From a checkpoint of a small model that answers yes/no questions on an image's attributes.
Model: encoder norm layernorm_no_bias, encoder activation gelu, encoder patch size [4, 4], encoder depths [3, 6, 3], fusion encoder width 384, fusion encoder norm layernorm, fusion encoder activation quick_gelu.
Training: adamw at rate 0.00065, 4800 steps, batches of 64.
Data: trained on telescope images of galaxies (Galaxy Zoo DECaLS), 88335 training examples, 3.5 epochs.
Rows from block 5 of the fusion encoder of a small model that answers yes/no questions on an image's attributes, named by matrix and row number. Rows with one number belong to one neuron. Each number is 500 + 40 x the weight over its row's rms, rounded and kept within 0 to 999. All counts start at 0. Numbers have three digits each.
After each neuron's rows are labels from the 100 texts, of 14976, where the neuron reaches its highest value: "tokens" is the input token at the peak. Only what is clearly more common there than usual is listed. The data: telescope images of galaxies (Galaxy Zoo DECaLS). In brackets: how many of the 100.
# fc1: MLP up (fusion_encoder.blocks.5.mlp.fc1.weight, 2304x384), inputs 0-76
# fc2: MLP down (fusion_encoder.blocks.5.mlp.fc2.weight, 384x2304, transposed), outputs 0-76

fc1.722:458455526473532484574467501463433506461513520506484522554525504539451510498434499521468475565460541460507468451481554473404474545509519547413572473462442411504512613516493496494546462496495557562528512516455488542490514542436550524
fc2.722:477383542574477542522520546570481456516524504474542430489448451481474486568437494425471546485504507471543527481477516549515492522545489496566513529545552480512501458546511543510501510513470514459601533543443486532518462556506565515
tokens: "shape: featured or disk" (100)

fc1.695:538452565505481520517520527478595553493506534467529517519484492488508508576449510600503484497426582544528453482543562506516414492490509558440524494532467501485445488485487396496492558423440530557539496530552499515481489560537488426
fc2.695:481426536569534479496498523450502520544484458504495490475549489508483540518518535478470500504486497505449532448507481511492487510543466500484450459520481441486486494476485488479528438487530541512649542548551517529554512579495535486
tokens: "roundness: round" (100)

fc1.319:503439532543537472438488479477520480494484536505553489544498478483460551502498517521518536475504586450512505494511510512450414564498533517432526486530497513466490513452463452506459501418450512497532524458522559482449499484559516472
fc2.319:491439531495515476524473509520501544523480446454500443449561466473460495526529549460491535485511508528433518470529456498541502490547476519539463470505527471498466430478515560493552510494534541413585544541550491495550493582502500464
tokens: "roundness: round" (100)

fc1.659:485408542517474500458466445499535477526516487442574565523440463470559496588463520549543500442533505489451512559437507429472486505490524491534439500490495567429481535504443510461462505502497460412569531463492501517460493561557458535
fc2.659:517493530484567494448502445443507536406534515500478488541497474522488519513524526503524449445434528471482477472467444439528478478464419522426482456507499506575489563439465486581565452472489555558522552493516483452514570480492499476
tokens: "spiral arms: yes" (41); "spiral winding: tight" (25); "bar: no" (15); "bulge size: small" (13)

fc1.206:502522489488443573498550511494494395487528561509504454569469456463481490537511479534479475513465510426479489464448528468490476446546515505471564504491450497505568513507460533517410546468496435565527493491439448474413486523513554520
fc2.206:463422526580479438529503524550518492547542472605484530510514530517445501502469519517476543521458527563509526466557513536485502513508538564540535513484514503563516489575524460446492477523498468491554490597481487571493471545567461503
tokens: "shape: featured or disk" (30); "bulge size: moderate" (25); "bulge size: small" (7)

fc1.447:539399472453540521475536487498543491500481582414547473528468559423549523545533523508448480526485492439506489564470484488460473483462469548509516609473462503492498540506503462529458480464479473487598457514437525452467546506524570546
fc2.447:520540491437588441510434427459497502411524477509486555531528540571493499514554489553529454484452472512457464496455450460441522499473466427434489489525507555519480563462467461514574413508479492530476536457524520471504561460455482470
tokens: "spiral arms: yes" (33); "spiral winding: tight" (26); "bulge size: small" (22)

fc1.320:511399502493499547449538522449497519520464539469550538541503460412500530506486506530537502426485471480508471578447478487467512443407452516464466532482517555402522550448508521545479539496529491436538553498446554448446539522563519501
fc2.320:494460503474557465460472466505507571500551498460527541561515552532468548569552484494543515520408531530494475448474517455403550480509472528449503535526477458540436493487491464472538479512496441533570558502499500493531506509490509491
tokens: "spiral arms: yes" (60); "bar: no" (22); "bulge size: small" (8); "spiral winding: tight" (7)

fc1.103:476516504493474505451557508444563463522500560513488519514439491507447516481508492617498482459546541455550503482498515546503413581472470527508478486589467489478554531552494503466449507390453547522529544524505554524402455494504412542
fc2.103:492378507512461487534488498526445485522461451456496429466459475480480475544494519470509496513539527503546550509507453514574535503542469486543477507557531448474516442513472556520532519507454527431602546479512540458561537568492507531
tokens: "roundness: round" (92); "shape: star or artifact" (8)

fc1.627:573423463506524480485489487530544488490532526451525490540509551421547568572459519554492497545495521422527524522452475472525445440482537479519505517540480537455490493488501514517430502511546509467524502493428502501483537540468468507
fc2.627:556546513457580506508478447427506509416542511500498553503478553588512476531531517570569500488469495520467458494460474456488516517416461480432480512544478508538488530448472412528562431483469513539477548454538529463484521444509427450
tokens: "spiral winding: tight" (31); "spiral arms: yes" (27); "bulge size: small" (19); "bar: no" (10)

fc1.510:485438556528518528505546490424561530547527599435518554533511550504503555501449532567506463474448521507471470547526522513525482494441520481446515487546434477476448547473524446520512518493456486497488473521556549483426534496540479492
fc2.510:527404530497550538461497523523440547511478456486495535434567431515487511528490545417499503447481484491422524472496503517511545468497503490477492482536463426537490466496522552480575474535533509482627543512552455468558490567492554528
tokens: "roundness: round" (100)

fc1.487:528481465449519557522459493493508507456490537428543541509423526471515488551522512541483495460510519461523507532445486489515544454474462474436498508526507511442509542445486502501471458463468502509497495469485505471492485549494456508
fc2.487:499451544470534462480475516528533577479524482436536547567529517438482582519526446454519485552425466527488549517510510456404580495492513483470486560493466496489478432463489490470501476552497438523517442470472470512575513499482478424
tokens: "spiral arms: yes" (62); "spiral winding: tight" (14); "bar: no" (14); "bulge size: small" (9)

fc1.629:503451538554524514413553476469495430528506492537479586504458503491448506515456489583447554435526565505498435508497557523489410532488489490524509468564457475465504478463523429473440550465501509477521579494579536518429459486567537507
fc2.629:481435480493508511520464488494498484483474412498457487435513506517510495517500518452486543477498553468444516518528460474545454543508490467500441457518550499488427414504483513504554515462504552467599584514543495477548529560495503538
tokens: "roundness: round" (100)

fc1.74:516447575495468560485516549445437489457573489471555534611476566528473544470444504495434483488447518539557422444462540559472544558503516528455501528461538525514478512557491433487511497481500545523561515517547503560464505535435508496
fc2.74:471372524542448560534500536485486423540494492488545439522476401501478485525472462425502506465497494522502566476508533551479535557608531512471518547529486438494462444489544574483448542494483488514628544561470468525524493593483590485
tokens: "shape: smooth" (76); "shape: featured or disk" (24)

fc1.558:535514574533404530551499492526529536526500463544485599509458465471477572536440477559447571571515531549567492494508526496449474501492551469494470515479454463562544508474456426474514495433460549415531444466515510555585462495560524423
fc2.558:504377519531540475551462521457502475486499517486551476542468447491485475554526508492474478478455526517463467478510469513442533577533439520404466509518472480502459473480474501502562504492501503563652556580534510513491485544455512485
tokens: "shape: smooth" (100)

fc1.130:534442553468481482546489551437413471469533494476509546613478492465435579470431459513427472535423501445467405513480521514392476514550513546466574508487446454506497497541486429480507498529435533499558500515496480561467433508515576440
fc2.130:432381506517454525518532539556470425520504470465533436512474468461446481538460519451500510492493522509518548448519552562495557541565495513546483516499492439507508459517539575496479556523501472532587544529493448535482482540475599482
tokens: "shape: featured or disk" (99)

fc1.402:464490524510488494545446535460438519524549559443524547538497569492442556474468424525474467496473536476517485509469556521418471480469505511438514571516506483468517520552526428489525426470504537487488499568489503553474491539434484511
fc2.402:466409534544447545534540531528457419542546516487581474505506442476496511572466489446495516490511527487539542474519501502504523522601527534486506532475448398513498461528508540483489509505459488548639515537456473518512472607516538505
tokens: "shape: featured or disk" (99)

fc1.220:524520500536522551437566552502481488511541577518512501513440486505486519490449522531438492516482547442494494486551558514499494564452516501507532424595500463524431528499536472500523555466461501488526543500510524544474505500512444446
fc2.220:478413512551505467503453513499477539520481435514506483461513507539483479528531528438527541459549524470483549510509479527545479524536488462511456464551543457489495451505503538527558506482527563423571570524514477489520488576515539549
tokens: "roundness: round" (100)

fc1.303:501576452521539433523484522486539572480526494581457493454501483555466436509527478531492495553478442555498452450491498558545463499530482522465563512438488487499500518539500505471461556569569425440447450500466503461526563450482437566
fc2.303:546651490453502521493479466483480529476533569499480471470550495522541493472528534535506432451512489485462481478476477473496510501453520528532469465490522527526506536487523477481499463521527462523334458470474477471477513409498434490
tokens: "merging: none" (100)

fc1.40:518504493547494489508570501445509467544500569481545511515476549479474514489462524525481515520542599476463462500570507530464449527521523529507471522577474530487434478528471450511482530396413521510533550493565515560492481555518519479
fc2.40:497432513500520479508462504482456538512508452515471491462511495508463486548523530484535510466520509511439514465509481516563502519522476481496461434533530456540444463498492537540587496483508561421611586500552525461501535562509489503
tokens: "roundness: round" (100)

fc1.24:495447456515533461472520445510520472481470580467560473507508563398555552506515518530509436490518515456461526577445494434533518492460521541495497543511460606431492536446519452553495484452453480493539526413463510519519486581554504492
fc2.24:468441523528574423514447514475534552466531463489472491551521512509502529513522404447496468511452534524430523456553490473449528513486496513390490576446486515548446491529505464475525436546454472520529529531500497530501475440472516439
tokens: "spiral arms: yes" (59); "bar: no" (18); "bulge size: small" (10); "spiral winding: tight" (10)

fc1.146:506448498454472612501506467502425379452498564490559432517507404434544474522518498537450425462539523424533466510480502507472504488531460501461547472473439483532518586480493526539503481518506460599504496478471509466417516535467583498
fc2.146:444466533539459470547511525538466492540551512564545506524461513481429562559447491508466537501448542558496578455560531544458528546505553526556515535497481486585461434547574503451446503500502470449528459512523483574527452544527485481
tokens: "shape: featured or disk" (99)

fc1.442:490475541475513464492486533426533465488480578483488555483432498458497582564518554577449525445452568528516433513551544475523408536451465548445555523558498489466465531533466440482522473430475552555538535491499501514396445526504462445
fc2.442:517421504483516509522482476484434527475514463479492460490562503538481547551493532491486522449511518444410534493544478519511468540528484532508461473542495482506434468503529513491558508486545561427632530499555491501518506596518493486
tokens: "roundness: round" (100)

fc1.488:519443516528442530522456541447557494513474494440594518487517490482552572588495526487454534458570480488508515593423507511509530488449454571537410507541474544476482528463494468536535533503507464469578512496465536473509494569503548451
fc2.488:524531554473531541496482433443489508439581508519508518519520476560479502499550506584589481473445503471477423459480437477475509531452416448430510454535501493575493541456498454545511441479475504547504527452482523434453567502451453508
tokens: "spiral winding: tight" (29); "spiral arms: yes" (27); "bulge size: small" (20); "bar: no" (17)

fc1.724:531571528529575541539523461541486540453552531578520458480523481528464441472485508521552473520530437497528490504504498563492544525525436439486493404484504495533504490489496549534502560469483446509443480559433430453423470517479496483
fc2.724:515655482453516470495483515532491537462492565511465498515524521535527496443503470517531486485494514497483479476502489463476466461485510521491463454449466506496536535508478468511541473490497470556337475458462505480507470406543432481
tokens: "merging: none" (100)

fc1.439:535465467535508460517541470433522514494457569483534557500448534398568530500475470575496485461525543546517534526517534527503528537500445464498534578515463579436540549447476532521529559526465438466608446466475547480437541520484441437
fc2.439:545455546434537497482469454462518508389530499509468524528485498519531507507525519533533466446460496513453455488445468465456460507479451497391520472541506530529498550452498458562559462503453508535542572500544551427454569500461459490
tokens: "spiral arms: yes" (43); "spiral winding: tight" (21); "bulge size: small" (15); "bar: no" (15)

fc1.618:516436541549489516505569480446443526526526531440549471471510510463429489489453468466420503504506540510431501436541472492527503536487472527495534437471475456522485478474534533419466504494545550494553484525511473539545415528490463422
fc2.618:472450488500524517504489494419512427509508495447475475560485509577485585568513465489486511471419520476496497489529492511452507564483467471468477520491505508493489521506502474518505495537520485594610536567515484513481514561518521474
tokens: "shape: smooth" (100)

fc1.642:537433507513514483445483497498551506458424478425529570463450488491570559557531486495558468500440460528517455560476495489502527521473414535444473546522525500451495512473460508477540490510485458529536498428485493463450476512475466540
fc2.642:491422511518566439496437489524543544479517517481532513565573543512465581548496418454468499543403455531474563465524518502401555505511499484454485534476471522483467448490496494454513480587522518538542516472524440526569496490490539410
tokens: "spiral arms: yes" (69); "bar: no" (21)

fc1.595:542489454508557483532493432550575494462437504464548508470549539446539547555530536451504440445450465530528535593462512515459542434495452504499510506500487541411505437463451493489530562514569427480544453501474442492524492559517495529
fc2.595:488443461580491503516528569510506491593464440535490504505474482464471505461458448491483564539548487462542555534553553554514522506516573466576534523510547479505526510554528511466473581509501495452574421564476485539499474538494532551
tokens: "spiral winding: tight" (30); "spiral arms: yes" (29); "bar: no" (18); "bulge size: small" (15)

fc1.678:516443526536484518461515530440439526455548504516549551527547513484463546521528505547517529481500549492509478500509498504404541505489534454518568494472451439534462567499479465505474468468441512532556521520558528537452458517488504516
fc2.678:478419530528457544530542562518454391552564501479540481546519431471455465532457490439501513507472509485522555491534539539509501506615543543509531525541460408500506457493532554508493521523462506518603521547458515510505477548499564529
tokens: "shape: featured or disk" (98)

fc1.155:490471487538499503498527507406496507499537513465511529511479554465452586565485521556482486458545566460522437504519526513493417573521465534433494507519432518471503473527522432455495561449454491516512537484516538507462507559484526481
fc2.155:476456515535510472530471516456447514507511423489487466470539489514469517528497535452511534444495550466437517502545478528528508530541498473533454459553504445500445452533532501524590492499520535432560582504567494502555547566514548485
tokens: "roundness: round" (100)

fc1.682:539455507490465564531496470479462445493525542481570437549436408450552466541527459522453413465514473406490501501401474534461525487473455470479582533545453472463551579526534547473491518517464452525509464509473513456443517498508565483
fc2.682:472453574574491515500559554504489489580548455560490531516486495501451549532446518510457559495504525518530524442548529552517480568469577555518556490479487489547473486573573471423501508453497505468552504555518503549520412544559451497
tokens: "shape: featured or disk" (60); "spiral arms: yes" (16); "bulge size: moderate" (11)

fc1.117:470543476462558443513550496546567562469515515487438541440453532525554448517546459449462525517530482583458514507468476478488469477456483448485547438437524506562526501553504560479442577474568428523473503476468441488521553436537473550
fc2.117:497654468448470487494511462525496521487479524512464489463545474558541468502488545512512486474472478456417436475503468486527514449496532531504464460492523484461513539460520504518566458518491502537344473447465514524470470451516485487
tokens: "merging: none" (99)

fc1.521:516511533555479520472492521426494516556533491478463472550503563495463554512530529535490543514477620473485513532552551538468432594464548485537439538510499425511432464547496487450450551394468565551553571547551539517552469453495467439
fc2.521:463497532522478540496551533527525467529512501510500497534482456465474513462471449500440516582511490470563532486499552529464495517575528495526563526484496502494560520521530512450465528492457465579537385499432469531479481488477522505
tokens: "roundness: round" (100)

fc1.546:518471532498530509543543451426383465522500551523508514542450483430497537486518532486533494469541457510419408511523453508519520502443480452393538426467502443424477530431472423512588480527524530575532540504440501469424490538547507464
fc2.546:508390499491510477509475482543547491538466483474463425472453534542520481553541586520504549445543526492516509513563485494531504525461472461473478469570536534524421499492478533540549503485507568427591560503527565523549514523557435476
tokens: "shape: featured or disk" (37); "bulge size: moderate" (21); "spiral winding: tight" (18)

fc1.256:552520517489471483515527461459546515435480499450515478493497464416536528514542469467513445537531449488507438542495451419499487495494464510497523495476514583422568546418436453521519528545486508469538438478489463509455548559474553488
fc2.256:477425508489547454509450500523541523508502517478545533561555570517508555547487443432494490515412478563476521518532508508417533506509514522465502556499477509488466473483497498459475480534491502510533471503527465527529497514510566412
tokens: "spiral arms: yes" (65); "spiral winding: tight" (12); "bar: no" (10)

fc1.577:474485507509538439483499528471552512494450550578443492511554565519460449455500446561518498558507460518526501495490461485559500489446461451504476513448499574495481537565548505526444557558472487545425437489456435529462474516480472540
fc2.577:503648472441505465452512494526502547462493542535446473509576498550495513449475520488486499511523464477449457493459527475495503494463535484475475491447498490516528550473489495474500482515520457539302502494470468471479527396497435455
tokens: "merging: none" (97)

fc1.525:518511525447495466463502448455596537455501439561523479450439574460504522452493462466511448470495546526507464445507462468534482505466460489474525489493540578469524472551530513538423496508517548530487534525471530433458532444473391476
fc2.525:524668470449495512496512494542482520475505570517465493494572469537513505461520518489492503464481502460469441474460514500496512440476541516468455470464532497523509517500512488474524475544516462506344490472481450541480493433514438466
tokens: "merging: none" (100)

fc1.699:561484510488496576515447487457569470468466554455494478501436490459537518551496527503538428443525498433488518571489525459490472474436441499517448513547492541461526540465489460553529530512536524490494493447482482466498524520495474484
fc2.699:522464508490539471530451492516505513462495509467524556563552547493491566548539410476474516538410466542495556485491516493428561504494524485463476543466441515516469457485526512442466486573503457522541458447492444497523507487466505450
tokens: "spiral arms: yes" (70); "bar: no" (24)

fc1.118:460521537543500535493549521453497496488530498474464533524499486516517533467513488557449540497455564510528434526546499556525446574452462468528494522572484543458441467537506455528452524393426561503531550534503532536415446553495443475
fc2.118:481444506498495488520468495517452511494501424514483454444520471506490495509515553463503534455514518477485525475509498500560531541565496504539452475576519442488476445530530524529530453470503564448596561532563509510526529558534519550
tokens: "roundness: round" (100)

fc1.259:561437507444444541491542473443457456500457503471584483461420503449503466535511502524455459493510482427520425569435462491505479474494517469432528472483496516430509547437451424536488551516517486618584504533432541475445513559531498495
fc2.259:570490417468589460477468458480520538480423459418492493500491524558569518556587502506566512506477477542454457557495499458486501551463471439393465534495452485460441540477436444511538481504504506538517553503526480453450553469464448466
tokens: "spiral arms: yes" (23); "spiral winding: tight" (21); "bulge size: moderate" (16); "bulge size: small" (12)

fc1.294:478523426504493509517547455521576540486464463595499489512565478549460508513496452474524513516540496465535466501454523548482519477511497535528554427449502543567508540508523474557504597566516517499472524489512454509518507491455455521
fc2.294:511676468473466510469512491496497539512483519524474467513512517502491494480483479534521447495519451498422449472479466500465521446475511534504467483500486499510541551495512503474489452529513491527302454476466456480491523427529437475
tokens: "merging: none" (88)

fc1.49:488557465498530436516569505475530468498472528555474461434503483514563469452497457456442537529567447476478460448475511549481481500438508537495504506460538530495541512461441498501431557542538519465438481515519434432425533437461504541
fc2.49:510656521466501471498501473476493506484479568533445512503516507544530510451512540508464479475475504486436462518479491478476487495434496545507460452443498541514495551517496497504534475507498461507357478453477477496478493391494431474
tokens: "merging: none" (98)

fc1.535:518405502532525437490504469478519496496532543497561511561517548482494524496526524522554487466484516533479449505499523497485484460436428512445547496458476567421490517439505478560497472533518502520594513424447488535539482517476464516
fc2.535:498454552485586471475472468445523539458502514509517519524498553540490513542512504486550514464461515528437466465500480460489499538448465484410472471536479531527453495452463411525558410480501563505548572507532566475488523542526499433
tokens: "spiral arms: yes" (43); "spiral winding: tight" (26); "bulge size: small" (13); "bar: no" (13)

fc1.465:517453530513459537518574496428562442489537577443493509492487453464476558481509524634494544510514571514455424554479532487491450496400520474490531472532470521455468540487518459482476548445504544488541532518530564565413515550555420517
fc2.465:491418515530519504477466507498456512520526477480510462482516507498483472533528527447491494468506500488422542514512457511510497526533479484487483420507543480498451453493503541498579448536513569457579558493537476503537517597535543498
tokens: "roundness: round" (100)

fc1.375:564433500504483500526519522489495487459479515446570486450487541470528474553526530567507460446501561500498515560477544493473488474476451490476441510494503569488467529458428437507438507459429511504587498408453496499489505528550440489
fc2.375:506509529447558487457477474446484503383526501542491485501475537524518505520494499555533422451492538507441429471454450506491458490437417495409474449511477546567510560459469465583516469470474556476480536500563536468478539505491468539
tokens: "spiral arms: yes" (56); "bar: no" (22); "bulge size: small" (9); "spiral winding: tight" (8)

fc1.183:589447480454501477554516433435546460491500503434514466495483491438570551487472513539551432509466480499492466595509476451483459482486506466447490465501495595403501566462462471495527541479557498474550513466453494466490502501511495497
fc2.183:488422531505548409522475502542521575503498517478534564577547551462506554511487451455521494503414480495508506501517538455415526460471524508474496527442463509497477472510534464476462518534486470534560496484475482500557524550483521431
tokens: "spiral arms: yes" (65); "bar: no" (22)

fc1.623:533457538470506500512507456471510519482469473440549457542440484444552573545482488558489500503479550527491458526429526488483543491495481484524481505569556524397545478492497486559523463480544468531605480500492547458503543520468446534
fc2.623:546491541440576521492439434471480561400545533494500487499507479514490498556518519494531423489436508509470496456468438464489488477502428496398508478473446495539519518463475477546561415518519500565476553444491517465515561462485511485
tokens: "spiral winding: tight" (33); "bulge size: small" (26); "spiral arms: yes" (20); "bar: weak" (7)

fc1.478:499440515481504468493534495541562535516476540483533503546531474407550537511469534550531464540573488509548494549504489432510531533555454523478542484557468454412507565450487458556521479457544496532584527512502570523468531614533502462
fc2.478:513508546424564527440494436462507541412565493481441543496486497555510493501500534551511451481482513495443427486423449499488445531461427520459524446500429488553515585483486406542512445507437553548493561475504554474451556506499459488
tokens: "spiral winding: tight" (31); "spiral arms: yes" (27); "bulge size: small" (24); "bar: weak" (7)

fc1.731:456444489478475533497536506449494458554485591464529555589461531481496605528520536532465555430525562468467421512490562524534415556506538530465480504524429482532486506535468435472439535457484508554555540469564522503465479554514459496
fc2.731:504425534512526517505485493489442563531505465498459499473522497529486550525466544497530514444452509460425538481530458494499505546530496494488453455514503448513427484504528502532546484499504589470582573537527529491523506573524521452
tokens: "roundness: round" (100)

fc1.592:531513573516487489431560514462521503535472590505560557557484539502468559518526484558423520415491518444549506476494525482544428583507492568493530443552472513486508478519552424485493548453398513526530524486557504546421495530505517511
fc2.592:513442523508460505546515478511492504530518422490506455465557496534458493515501538507520516494521545488486518501504448531559497536521478480530472448514564471507428434513494529519534511477509547415561594516569504487543486548504494496
tokens: "roundness: round" (100)

fc1.123:554487481465455486516481502546497534478493563426576555517521546380472516533540497566519550434531526512560518579447523435513483498446507470501509591469450570440459540415438534545500503454530496484545482506475478492558527579552477480
fc2.123:558496543464561489495474443443506519437536558495516519536539498556511526488559506531544467467431533553445483469481447471467466487468430492426485470496441532558504558454499468542544424506454502571494551459549535478464535475436437466
tokens: "spiral winding: tight" (28); "spiral arms: yes" (27); "bulge size: small" (17); "bar: no" (14)

fc1.132:483489579521522512497498532484437511547575528517479576518477517478436524473456481460416483505439503520550517519490477528481500559463495567511565518458478473473450556494505418467576460481482482495565495577484522574477510474445541486
fc2.132:474390515521484550548515506544424409522491502482584439523499434469462478521459463454484487467493473504507558472483519525462546499608522513515534513524450439494493508494534589486499544508477462522606538515439508524499460588480568506
tokens: "shape: featured or disk" (67)

fc1.328:555467469459497540516553507477511526468449499384612515463510544452487528577500554512521484450509522468524502597508532480472476477494528518453491519481460500491518552420504468529456485462486491508530468438486478504468540545484502445
fc2.328:494463545447531495468477479465484547475543510530465508530541484561530539536546508507563471451436522532436498457467470495456454509493446517442491488534480527562483531495500449541520454498483519564551531474526544480494538484485433461
tokens: "spiral arms: yes" (49); "spiral winding: tight" (21); "bar: no" (12); "bulge size: small" (11)

fc1.6:568482492469482537522452456494549497453487485451531559458450498503483556568558480541500434529506527510512470576444479472449533526489490471495501556528578545403564543492468445496427511516497485506538518451476505440512515503526516514
fc2.6:442352494569476515474540534542522503552474446501538479475531503471490488467473535444477530511505469512507533551556517495484502481590504500516484478443486514491471440554511558473499523564510503446606531558524483533531500533512491499
tokens: "spiral arms: yes" (70); "bar: no" (29)

fc1.477:492438537445539549476476455484556516428454511465527519469451525479514526520530453535497447538485444472466502532454440427501463514475438458514517549461556577454534541435422423558473500470467446524579419483425533455454548521498559469
fc2.477:494429483464551419473442484520569514466463500439542501533530550513511524524517418476497508548414487509458518535536491485430513521486478506479509553516501529470460472474499464495493510523494499498542451479490461533558527495464514426
tokens: "spiral arms: yes" (69); "bar: no" (13); "bulge size: small" (7)

fc1.708:470466496492442469529560533439529552509472446542566586477393461440464461530518500471532451593537549499504456466544547538523504575499501539521521559483481463551516534567465517452519478450450531484545420469504450517534515552549539546
fc2.708:509440476508463547511520491484497508509495471512459508510494461524501497559538578496489526428513543507493545543504502464518460562543457475504466447519464460466476491460494527543537529477416554471591582550533547493476515547481500520
tokens: "merging: none" (100)

fc1.545:566479484432501476521465468517557440463455529417573522512463516460496593540521493449555441440478528533565553550455484417489496453477485492465452531527503568446463428437444465564483555475542488501522498483457521436517549572459476465
fc2.545:458424484572497490502519573532506464530472428495510497488483472453491495468494459481474559553551480429529561524519560548510502507542543449553515516536572508451516467539535553454444567486544470490554464558510457524488472555493505535
tokens: "bulge size: small" (26); "spiral arms: yes" (23); "spiral winding: tight" (22); "bar: no" (18)

fc1.607:496500503528544531501464451527473576442529491494533513479429485528522428512531475505524517550564456488522419457477516504538512511435477490473501433515527517522489571488448482475443505462555462463527562546529542450487493444438442521
fc2.607:526618480484488513485501461530473507500483565553505529471539507531538530465516515530467490506505500481467487517444479470510520475445513526494487500482517529514555567465523476521505483514493438526344499444454514492508511405511422446
tokens: "merging: none" (99)

fc1.32:464482574473488547541527545451389434480556512477532505536479526536444497527476487507504437516440468521508449512449490517451461585504486538424526556484492426530535564514487452467511453493505485501519527486503489515429509471516518512
fc2.32:456421528537467503549502528532473480527508452459514455534489476444443504570492478437471565521472485463514573463519508557478506539520550525566463539509539500524470445534528541479518517527512484513605514489496489546528443576569526502
tokens: "shape: featured or disk" (100)

fc1.621:470443465505538535520509521414493473488538498481562554529415511497499583505465471549452535475453539456464468558509492482486395570421497467443530457528476516507464486446473496467479563393437517553554514515570576529422503542474439490
fc2.621:497440497521504519518485490510476535529521461497499430446544502529463492555506545461491529455500547463493499469532495476547508514544512497513436456525509481523457466493519501503530513482523524427585552499547489497544538597517531526
tokens: "roundness: round" (100)

fc1.121:552409539488489449462462469446500520523513507488565518502537521420528487591445489536522469498473471483498450563508554515451448474455486552468525520491537492462499569428492440506556452456487511529587506508546487461488514492468475493
fc2.121:507493507491554444499452497477534578475532486473455526552527509567492546508531491569474520520503543519429487479552561525453457589395515470447475536510553483512457547512510451464532496479479536511505512475570571504443482488530433431
tokens: "spiral winding: tight" (28); "bulge size: small" (21); "bulge size: moderate" (16); "spiral arms: yes" (13)

fc1.702:441504588481436541566467557429400436500477542498518531596478501495433538558490515494456492547423490456544478442460515505415475491529570546513518530510517426460464530525532424430562433533517503481514433490536530545454500490504565526
fc2.702:456380524547451538544497521534474445510522479504497493502485493497447513548463496450484520445486523529498540475477521531476524506564520506524498496496487466518500462504538551479504537544526488550652545532497464484501460588479550513
tokens: "shape: featured or disk" (100)